config.yaml
model: "image VAE"
dataset: "retinal OCT scans (Kermany 2017)"
train_examples: 98430
image_size: 48
crop_scale_min: 1
horizontal_flip: true
translate: 0.06
rotation_deg: 10
bottleneck: "kl"
downsampling_factor: 4
encoder_arch: "pvt"
encoder_norm: "rmsnorm"
encoder_norm_position: "sandwich"
encoder_activation: "star_relu"
encoder_mlp_ratio: 4
encoder_head_dim: 32
encoder_fused_qkv: false
encoder_qk_norm: false
encoder_parallel_block: false
encoder_inner_norm: false
encoder_moe: "expert_choice"
encoder_num_experts: 8
encoder_moe_every: 2
encoder_expert_mlp_ratio: 0.5
encoder_experts_per_token: 1
encoder_shared_expert: false
encoder_patch_size: [2, 2]
encoder_depths: [6, 6]
encoder_widths: [64, 128]
loss: "l1"
latent_channels: 8
decoder_norm: "instancenorm"
decoder_activation: "silu"
decoder_widths: [64, 64, 128]
decoder_blocks_per_level: 3
decoder_block: "basic"
decoder_attention: false
decoder_upsampling: "nearest_conv"
kl_weight: 0.01
residual_init: "scaled_by_depth"
optimizer: "adamw"
learning_rate: 0.0024
beta1: 0.9
beta2: 0.98
eps: 1e-08
adaptive_grad_clip: 0.02
ema_decay: 0.99
max_steps: 7500
batch_size: 64
epochs: 4.9
lr_schedule: "cosine"
final_lr_fraction: 0.1
warmup_steps: 750
weight_decay: 0.07
Rows from block 4 of the encoder of a small image VAE, named by matrix and row number. Rows with one number belong to one neuron. Each number is 500 + 50 x the weight over its row's rms, rounded and kept within 0 to 999. All counts start at 0. Numbers have three digits each.
After each neuron's rows are labels from the 100 images, of 14976, where the neuron reaches its highest value: "strongest on" is what is common among them. Only what is clearly more common there than usual is listed. The data: retinal OCT scans (Kermany 2017). In brackets: how many of the 100.
# fc1: MLP up (encoder.blocks.4.mlp.fc1.weight, 256x64), inputs 0-63
# fc2: MLP down (encoder.blocks.4.mlp.fc2.weight, 64x256, transposed), outputs 0-63

fc1.23:410470638614495535487440489480525514504562443471525518433536571449512405507477461479562443486574459516431467570382506531438479445430523517563538465564543529499461558538451489511521528533493478
fc2.23:455498496520542508448561571596506599553622552472538449544491520564593497448491440510481446506492519535540554460359553526472481548503435437508411511461480561546455517442556521435468523519521481
strongest on: finding: normal (82)

fc1.181:432476523547487512452430484489517530509599549373476506451445457536486530470562517509580415547551441432536482575432479480444546412450580562548464433479518485566454511481528594451491521532561522
fc2.181:582481471583531507563487573473578488467517483549459352499520545425480436441485470515513511525523456538556566413359561556514489538498570457498480518419474593516487541450526476487539464494469465
strongest on: finding: diabetic macular edema (40)

fc1.251:518489443355429471543547559492605541465449506500494406512464490540470467484478479563453473557465545499533467445534571516499498608534484550484530521460506548486473425515489379367441508474496488
fc2.251:526511389452464383499561626523436496445551480542459479560465446509521541437571460556501445552512478439522482463381503494495438557499538463585436426523491541509539442462445483492453557520473503
strongest on: finding: normal (79)

fc1.198:490553410499518465436411553470413471414523492578494456531471539497422470519477518455518486459467392555515464446476465598415473528556454509500448388576462427424555432507488541482488524472489524
fc2.198:536542454469498572406491575522510557460510588537541479528458550483516526447562498525530482552473540515542398492499527450345619489447535499440482386514523452580456509556527493487473543541521546
strongest on: finding: normal (80)

fc1.202:456540522508535469498534487487525582597547472448498511521444442453533451538523485571487456466539486472501422530431496462529584536367629432461537503470566425564485549475530531522489505631516540
fc2.202:534520434500465422502479477509474541575512596475469460541445396600532517506512547487518469507531477510531488464498426447388617566494531554476509513436539398461474557494452599477478554547456574
strongest on: finding: diabetic macular edema (32)

fc1.236:491552481575532458496570417531508448490494453581517492519551534525506626461438437533431542509541503500501511459535524378508431533521452445539534661464508505506515425461543490474493522401459452
fc2.236:488546472477471426553554577532557549459489535462533525555502529547545505464537515468551546579478587528571561500372444512464501599577501424502489441464450539494468502492542455388449537582466563
strongest on: finding: choroidal neovascularization (60)

fc1.14:534474384437544485448461512460423530530431558496494485569531540454524490544435570464456578455490579621459570563523532552408481457489512484494593479516488520503562622530561467468504520522525500
fc2.14:442485438489564464552523540446555535420614455568443437534445420478544514493508481534497540475461582411488548434423514590451529483530543503569498441485580532581507558444448529488528458439509550
strongest on: finding: choroidal neovascularization (70)

fc1.113:491500520505488531441535571556497454438518537532502506507504519487480469523517496466565466530506563542463567396475566652484417488591510502546476441508444584404541498491497458410494521364474557
fc2.113:472498492522511501549550596469481543472565542421460571520529473570577512533575471463542549535510523519533407528480451444367560532472505498512475478526535403454445502509522520434485509673508523
strongest on: finding: diabetic macular edema (49)

fc1.230:516498488491498480400488610477517505470445511512509417547505532500510523562501500431469551444511548546517572335474488633564421459542415486548474480494476543437493540516446490419571465505471480
fc2.230:504495500505543533636506424453409592510471526421454466543525526540494519529476489525455493529450512515545515540561455415379486532429572455532476586530475429543446518512546484498452518634519508
strongest on: finding: choroidal neovascularization (61); finding: diabetic macular edema (31)

fc1.199:514496564489523559568471474475542582513449496434476582466517428461526516540454469480482505558515565492427495553513548354498571475438516541356460533514533433470466614529542465507466458535493440
fc2.199:470452563445513478551488553457558633529556558421559479534536466524590489516604503478494456503553460496452571436450520556426471510557565474547451545510593531570449448460467495460492432552538467
strongest on: finding: diabetic macular edema (29)

fc1.60:431466542511466517411486519494517542554560510405476513432402458553483535501584523524591429542530444354545389522445490487456582482431575515536441450499462532516488509494502548496493492553535524
fc2.60:517459513526472434431552644537520499467538527617476486523502575514481498499522519488468553546478499491606565434441533537585482566530390430500543488491494458409448441564464454495514540573460491
strongest on: finding: diabetic macular edema (33)

fc1.90:487477557459457538374537534487564534483552475409548494476528470527485428460534537511549533487507524437494499416439499635526345468493556531518458454471519569576474461499463474436480432488559518
fc2.90:486475560558527484593435455510516452514357436450570526461462512523513405442479462482474475524481546543434384519548513458453486431512470425540504480511501555492506548467430465486514412622537473
strongest on: finding: choroidal neovascularization (68)

fc1.96:487535381475498485432531471513463489530464524549514561468477479406463443520493513450406482447495468610527376449528482431411550502496472403466541521467502374466477529543499500542497568551558522
fc2.96:481497547550442494528547499436483585568641418480536458505539423447469487528544439566553508463523420403556453557431530459462504467447543541492438605491531564494466474524457466458550514566488500
strongest on: finding: normal (79)

fc1.204:503410582459493511534477554544462593479553455416540489443505531517545501551553462561546437538433467432537507595522558386565494532485503536512494534479544526436458404502423558478474511601498559
fc2.204:537512529504430525473583573435435547506561439472534530564415475471473416541510536544452472527513466410448529448403448507452449595447490576542509445458458547487458475413486452520582510424472466
strongest on: finding: diabetic macular edema (36)