{
  "model": "image VAE",
  "dataset": "retinal OCT scans (Kermany 2017)",
  "train_examples": 98430,
  "image_size": 48,
  "crop_scale_min": 1,
  "horizontal_flip": true,
  "translate": 0.06,
  "rotation_deg": 10,
  "bottleneck": "kl",
  "downsampling_factor": 4,
  "encoder_arch": "pvt",
  "encoder_norm": "rmsnorm",
  "encoder_norm_position": "sandwich",
  "encoder_activation": "star_relu",
  "encoder_mlp_ratio": 4,
  "encoder_head_dim": 32,
  "encoder_fused_qkv": false,
  "encoder_qk_norm": false,
  "encoder_parallel_block": false,
  "encoder_inner_norm": false,
  "encoder_moe": "expert_choice",
  "encoder_num_experts": 8,
  "encoder_moe_every": 2,
  "encoder_expert_mlp_ratio": 0.5,
  "encoder_experts_per_token": 1,
  "encoder_shared_expert": false,
  "encoder_patch_size": [2, 2],
  "encoder_depths": [6, 6],
  "encoder_widths": [64, 128],
  "loss": "l1",
  "latent_channels": 8,
  "decoder_norm": "instancenorm",
  "decoder_activation": "silu",
  "decoder_widths": [64, 64, 128],
  "decoder_blocks_per_level": 3,
  "decoder_block": "basic",
  "decoder_attention": false,
  "decoder_upsampling": "nearest_conv",
  "kl_weight": 0.01,
  "residual_init": "scaled_by_depth",
  "optimizer": "adamw",
  "learning_rate": 0.0024,
  "beta1": 0.9,
  "beta2": 0.98,
  "eps": 1e-08,
  "adaptive_grad_clip": 0.02,
  "ema_decay": 0.99,
  "max_steps": 7500,
  "batch_size": 64,
  "epochs": 4.9,
  "lr_schedule": "cosine",
  "final_lr_fraction": 0.1,
  "warmup_steps": 750,
  "weight_decay": 0.07
}
Rows from block 3 of the decoder, named by matrix and row number. Rows with one number belong to one channel. Each number is 500 + 40 x the weight over its row's rms, rounded and kept within 0 to 999. All counts start at 0. Numbers have three digits each. After the name is the row's rms in percent of the matrix's.
# convs0: first 3x3 conv (decoder.decb.0.1.convs.0.weight, 64x64x3x3), inputs 0-12, a 3x3 kernel for each
# convs1: second 3x3 conv (decoder.decb.0.1.convs.1.weight, 64x64x3x3, transposed), outputs 0-12, a 3x3 kernel for each
convs0.0 098:497503475449491479490504516496502488509529579425429445439482477491476522502575558423519508482493490549538522464452426449426508524536473497489500569542538506546538549511496569561472424508480487489452520527552467449430482507512512523505470476543434480526550429491464510496450431470504501527528576604430468480420461491474527456472452494445394512513537497
convs1.0 095:587571547507520557481533508605545544512491526496470486499505515470473478517530533465433451472420497495484560478498513482533504572548533431401485492458468504464495510523504477448478462472461546590572454473476532499490556528491435465478460491505514538545521531556506481464495507522483499484502515506466453456512527517532535517467457484496515487485519507
convs0.1 097:533502507470462517473501544482461502547482451499477504477539595466511568465508572484498480462491544438521473456522546489469530436462555494482536482500516548532585472441516493461582502475481516433520539445498566531587465453446446401459483520483536499532479494547535447470475499558418466563458518596509464471483538493498486509523457483432467502448441547
convs1.1 097:463576502474549533497554557510490467464491510452448449509506515505502513500512506513523466437480499590609485487462502393474512528577525367438446471589513467525485472526498470500492496546522495448453514489510567531506470544491517508476498516516471527500513511446457436522497497515490506521497510521531485490467483483557515562467428463497503504552498501
convs0.59 099:510524517501464506504481485555448463559349443537457511468494542463478523500486519549501465599490441571469470450483505403478508499533525533468522500456456501465471462490463417446519408531539499434410505459506509469477535477435475508482467498533544500457495508473531466517443495519455477519503501561526487510467494458594497497426522514487509520494530524
convs1.59 100:526504502572469509521531505481571511499592491454469448507509513503510511489505510498520513498504429500506447473551626427519544362503586534517577500530520502523479532519564492517560503510524526523508487580532495555518512507491500513526592525484519513504590480558578512468490503492502517517480503516508503508548481488482432519537529488490461510468459594
convs0.60 090:541582536533567540471523505395453439468485443548534445490492542542530540527512537439462522491595564515578516487528498564563515564514545482535496527534510476510569531506513540529505526561511533508501540528566540544563493490566558524464478453436459496495475493549519545485495524544552546528548522563451545524497522542465529524448512550459464533474485559
convs1.60 086:525496480460514542462542495528584507513555543519492506507497512512491507524514538538467478514514485530525526446495452458471438565560581461444468476473482410465476458471483480494532471488456352377421424468447461511528532495487467495520511532488548514527479422479440477495498494502491485488514492519457443499423463470462532554468519615510508523496498599
convs0.61 096:526479544523517468469437466460478464483543467499519465510477508458480494446482491520548446532574507391543439481561471479553378432518442502510493431553434481516414523461524582453441483467512478490534471487438460483534519510539507514468570513522483420569478489451550485563488520468489494485454459509501466445518510533476434532478541508500446480479544502
convs1.61 100:528493559566551553492514485511524480460503427501493512496515487521515515518519497524589522486620482524557486471509542449594575493475447556510518660544554441478512513518527510535519527514518502477535507504517529521571432453494511472486500524550531362491593533509433468488497489488521505503517531507482490445484562501522501477541454470523466567505467502
convs0.62 099:468458540493506523474517437480505499545481516503434433507539510492471464497497487502619418466537493513451461421468429527545502511454499487509502532576456500516490479435494488522491480468496518450459519511436548503530516486506475465457435547515474428523514562517465524448508555508489471455497451466555539524528561482520506544440443482523478488515465544
convs1.62 112:495451452556470548523485518591452593555497502512466475519508502515499486500499504579504537561613469542530507434488477454554459498546580545528514504504502559487581494524509524509486477542485499438444523407427564507517515538395576451543462521472483576487538485528466444525511486511522491499519498518498491567503468400449465518480471519516523503508491533
convs0.63 102:511486522495518533538520511444417426505531490518475476563503479559486471509464488549505575489607594568470495509553529535545485495496521506526437485526467474523449492547497493498454490556578519514414450488466493489499422530506479463447509493488459595519474489475543547497531502518504490436490481471573516498540557554501492455489497446526497488542508526
convs1.63 101:458494486456480473521523471534525496502488516518576541507503509504500524506484530535528485455425438472511449469573520432479471567496473445472530520529443454440639451407455495473507526534552546551539535569509488483435521501505511525509461490531506474531532531411464392537493488503525512531496480508503447450462479497514551499449462492489478503491504493