From a checkpoint of a small image VAE.
Data: trained on retinal OCT scans (Kermany 2017), 4.9 epochs.
Rows from expert 1 of block 5 of the encoder, named by matrix and row number. Rows with one number belong to one neuron. Each number is 500 + 25 x the weight over its row's rms, rounded and kept within 0 to 999. All counts start at 0. Numbers have three digits each. After the name is the row's rms in percent of the matrix's.
# up: expert up (encoder.blocks.5.mlp.up, 8x32x64), inputs 0-63
# down: expert down (encoder.blocks.5.mlp.down, 8x64x32, transposed), outputs 0-63
up.0 090:558478520498496521494533497509495530433510488524505490517473490488524431501478502517523497491493520482476526529488514451556490494493473506456533447510490523526485502500513507476484497514497537
down.0 111:502571508498465498463514521525508526506483536501491440492468508516496518486528523520494524529495504490543517503471490477499486518507492519511502509456520474524499538473534466530457538505548519
up.1 059:481531496547526467495495483466494455478528497507556465524485490498501495480513514451459501499539470531488515486504513497471484465501492496516483505461489540459513518508506563542508517486482488
down.1 082:493529526487471485502493492475500491527483510507500520484484528502556458486492488471492497491524515504489494504517566555455517443519556512478500486518498501457519466523523497466525480476502535
up.2 103:453482477496487501478451511499484505512460518559487486518485544477487468501487498499508522517489499526484478461486507565461509518501448514516512465509490487437519542502490499487472507500516526
down.2 114:477487451521491479531447492486512493509499501522508495511519475483464475528513494474479460522482454503486470490492483443474516509517519551463515483510517489479511450527523513553476501526524524
up.3 092:473446470493489538438471456500462473478524520474487473516485504508493534505517531509509493502467496506496494520495503481544532500515529497499507494510486457532471519485458549499472499522548518
down.3 088:514484513488520511510511547516503464484506495504495586491469517494526512503509514528487490533531480485506465459504517490470497551503482461525501450468507492481481447521542507497532525484512510
up.4 103:535492584538518472505447517496486497516508527496531507491510490515457501508485491516551497498460501497511512482507485505515525486496491488503488522482510554479456555511501530553490489482516518
down.4 081:504487519477513531552518524477511494468481499481478528492476497508529453467517493513513520514543497499511481510471504516516537505482520508494480543455517494555459450479502512450461486477469513
up.5 116:527485539540499526499513501484512488527495491503515513476506514485498507494495510519505487502529541473440575511520503538555466462482494503484458541501487544513479526513492482525509499464500462
down.5 118:477495483509543470538416515461481523486483518493480556504497492510521445475506496478521522480509469492497482511505496515489524488482548504517532501513528506498476459484524481486544538495502497
up.6 075:484524550522533494479470498488452492484517471513524494479536520523479483495507511507515478481442481496484498483512504461510522523476492523539470499517459501535455458520492539529496527449489477
down.6 081:475455493495542515518494472474493535555486508474554522520483442525509509479512503461527500500495522502502510523519503537473538451493513490511527491517518452505503481530486502472544512509500468
up.7 106:563487537464508527495534470538510554509482500462504487491519486508553480505507507493486495502514503470485545452485497496527486478454491456452496490517505504517479526503511479514526488498546518
down.7 103:552493493492464517515516565513525550480471489464496476475495502531521523467502478544530511530496526546531522497463537473486504516502485501494481514461487493521486491483509484445488480516518499
up.8 091:489493448521453499495436537440518495437525513510494475480489523483476487517516505487521519493516494492510495510471451541484491457510498502509538484521500525480478498494500474502485526488480456
down.8 112:498489504472499478460486519494456515497529480512530535509469482509451482527491542469486507474512471504498494514487479509464464445501493489498512501489515492482483554557463559486528519472487501
up.9 141:465504495517518532437503467504445501464513528485501479487488512488510455499535524496502489480502435516488494494509462512456509479500493558476457499491482482533496455486496532524493520493510500
down.9 090:493518523505515485484483496474531477523498524522529498500487508530552492497521522529523479516528466515497463535456488534487513456510548451539520489531523506489520455556529501488507518518523500
up.10 086:467505514519469537511460528459527510512506494511493515471456525513461470503502508511557467508474483469514475487480509498435497461509515501515540509520508472484458534516491537503506532529491478
down.10 088:490523535526521483525521505494532493528539468436469484468486452479519509526504513543475447506523515461469524485483480506513492531470501556521482516490492478480498490485495493528495512515533527
up.11 118:490485513497497491499518498518501542497538536496494489482506463503477460498552495498481495470491465450520508523484489496530533533464507468457420502472492516545547506488506509505504487497535517
down.11 123:560491509492446490528523552531526470476473520527466515529517515537536524478493475504496531518508511501495488473500523467493523499561520494513543498498502503495506503474499473449516486463490492
up.12 085:520487509510516478505489499467503511532559518531492511499477542507519517478486529493508496478530493495477548525494512524559520518502522532506512484497506508562488470502529454511486486440527459
down.12 091:513533482455540493476517469537495513447500494508481532516484526527509462512491496507480510472516479481563485479508476529551519493490460484501470519491502540481514475495515544513506531451511496
up.13 114:446497511518504497481488487529406505527500517475485503482494490508525497476511499479499503473481410493532519514464498503513525485478505505467486484491476501531477474494501517490510495474551511
down.13 101:500508463420542476516473540495505490478506549513479511500478523489549473503467496501500523475483500481496493492478512494499512480522522438512553464530522497499496482547517504490528499486509516
up.14 112:531530478508487476486522507485501519567492465474513488512532457527519494542496537515512536519499525506451515500527492516457510513494540537473553472527482475453487504511487498495494480519486485
down.14 077:452476502540514486521505482463530468494499492505471515521526503517509480490506505486486515527502517517503450512544532541454528477481505507516555534487475524521500441484483468459523499506468516
up.15 066:512515457493539522459497502518471459480526491503569495543469510505495502475533548480493512496488477477511461465503492481519497469534524484516479515524447508500493486508476520508530526461532502
down.15 091:497476481518531540452481500449483481501486506498490499509510467518508477506500479516505507505502496472492518497509513578470539461532535434496540518533512475484481469496477513463522501517493523
up.16 054:498486531479499473475465515491468462489529510499519519491475499458482480553519495504488525495475523513435518455535481466515478471549494462518499525493494492490484504515483488473469517459542479
down.16 084:480484489493521491480493461489515480500493491481508558486484488529537477550500466524481524503511505459487501487497518550521505448504521498501500460548494473498460430507502516470496481514491542
up.17 132:510487493471527532547481527491497508532481491478498473520507539461489473502471492503472523504504488536483535498498514465543502454512508431497497518528481499443524486497500482509504493561478531
down.17 081:531461512497528475516460537464495529497508511474495550511495510519568490534498485463501504490504471516503472506529491495484524479531499496534524512547487491517482486566512534474503512502497547
up.18 117:492496544517519491505428475431497486472524472499499517490490503487497524504521516490495495500527489504512459528490505533446504457510516453558535510547523523467482509510496514495506492497503482
down.18 109:490513533488510524535468476534455501521487486454550550483508493571529476516506523503480544519470494483508492498519496493466486499516494541496494501486489466508476470539469528501521520472510525
up.19 092:511499498498493483505498490499527528505503507497486534500489487523513540453528460543505494514538525467550482515503519460536484466472538526572539496494488473471479515485536480485523469518504520
down.19 090:503521534524471461503559491522496492516482517522509450510512471480477475479503501509483496507496510505492498498500480510488478555484488517521432559449475473523519504452517520513493491493543488
up.20 072:520519521496542464451493479513487468498490471531542455506482500466496490530520563418494475480502485492528495475487458497510480496491528538477516494524472508492491496482478513495529496487509482
down.20 097:499503518515523512512470488471516505482462472504502528489530506484513491500520497460506531519523527495527488549541509546525506447502534443540512527495474476498513460489536515458513503456510474
up.21 077:525493459493464534483508520484523475484495489466487481537520523474506526527500492485498490509487510500462488468522494494554490558541479503490501512516495509460529486525452479446496510475481439
down.21 105:511482491492530516513453463499514518500493484509495584453515510488511485516472522464513489489505486513502499507526512478505509438501551482502543519545461498509490484546504489527532499507465505
up.22 080:479499533491496532507494523533488515454470501505480487495520523487504516471489516472535499491504494538503572487494504546525485524526405508485529506522519511489497476514496490458523475498488482
down.22 094:515486483455507516465463501449482500468523508489466542491459507465553509519486485505535504487502532492516490544519485536521508451516518498509517493525519530501528461504496489448503490460478481
up.23 066:546471501505522432470511502488503484493530481519527438469498472524480528522539529476484479481519493523493499483555477506502523537506477497552485533513494508498506487514453510518509488471481504
down.23 093:493480471470508530469539465500485501486471486504533526511488523489530527495476492566517506515540512461522468493500508511500496445471496487529546512530505503523509454492484503455516498534488544
up.24 089:526449501504514469505536493489494530497508478503467524515463493517512481484457489518498523532559516480446523501484527515594500531509532505517542480494497497496510487480514500516505513506495532
down.24 107:515500498504485464504546530553501519495512529497494415508497481510472531506510497501493499488518463494485514481530479511524504554495469549517461489455508489492475528464482494539530482494504516
up.25 097:545485505498468488529492517496493476514493521521482438503514541499521535489468485502475476516471474480531510517501527415526537459524497493502473497489519522527517499501488507494491457493468461
down.25 113:470468544572478485525490458479499477467514510491509559493503495446479486461478529433467463484495481490489468502538483490497494523495516496513541477498489524502492498507499499511496489501489487
up.26 089:512479528516520506540550505510494541554494509529510498502514497516527465463497532507507500519447513503497502515501531425451532491489504514481530523474522489545481502500500511491500493555479494
down.26 102:523483526531502490496477445503482491542517488477509532451531459498505538502476493543551478451494489469514533478518527504507519523499517550517519514488496549523491496489496539503480489473478490
up.27 168:496550538598503489511481494480510492508508485500513523490497490480443506521528527501492500499509490505516492508506488566448503501485491498516539527504503461473470514497512526527498534466513485
down.27 118:504423527542477521497520504494522446515450495490529491523488489504497526493467454511523502508480513539541479476519523510488525478535513521503571511462504522515505484491511501491492503476503508
up.28 099:545488457470458536488515513491530498503479471488461477480513493550513516472451467498522522492514533490504496500494536489507473491512521525465538494474488496481536472457486465478479455488471495
down.28 097:489498501536473456488505476558476501495510506487499479502556489454464524472508500506501448510490509504488517489504483436503461579483480517483497478525500502495495549481501502485486483518496481
up.29 104:494512537540523507499489464492487502557486490476522500518523488499446494572484558487488514505496456520479512514529492476526527500498506523501506501542475481517521492548487537550497499507499489
down.29 094:490498497479515535490466497483493513466471498521520562550491494574543511483479548504487494484522524501487477533534512514500508440521501479511477487529458483505476478477499485475509507482485515
up.30 115:502524520497518490487526514520493527442550517509499501498536497470527496513539509496516491510486507489517548503487541505508499577482434518460435495480502504525511510474520486511506485486484508
down.30 112:524501477528460512539472490511560494508501517500481491508492499545551537492491482508527544474502507509522554496486531517501524514511483507495531528514468482522463500476490452515514485512459453
up.31 099:499525487477480487485563464555497493492475524500486520503499479496513453492542491474500512463507525506510498509504490485528536528502453466555452503484479511490525528486510484469491503467539540
down.31 123:504471485497491530495494483525538485567489512502515435496495497561491519495520471511496513530445535503531476489506526478462544499518513514502467512481484457532522502492506533499483507532502522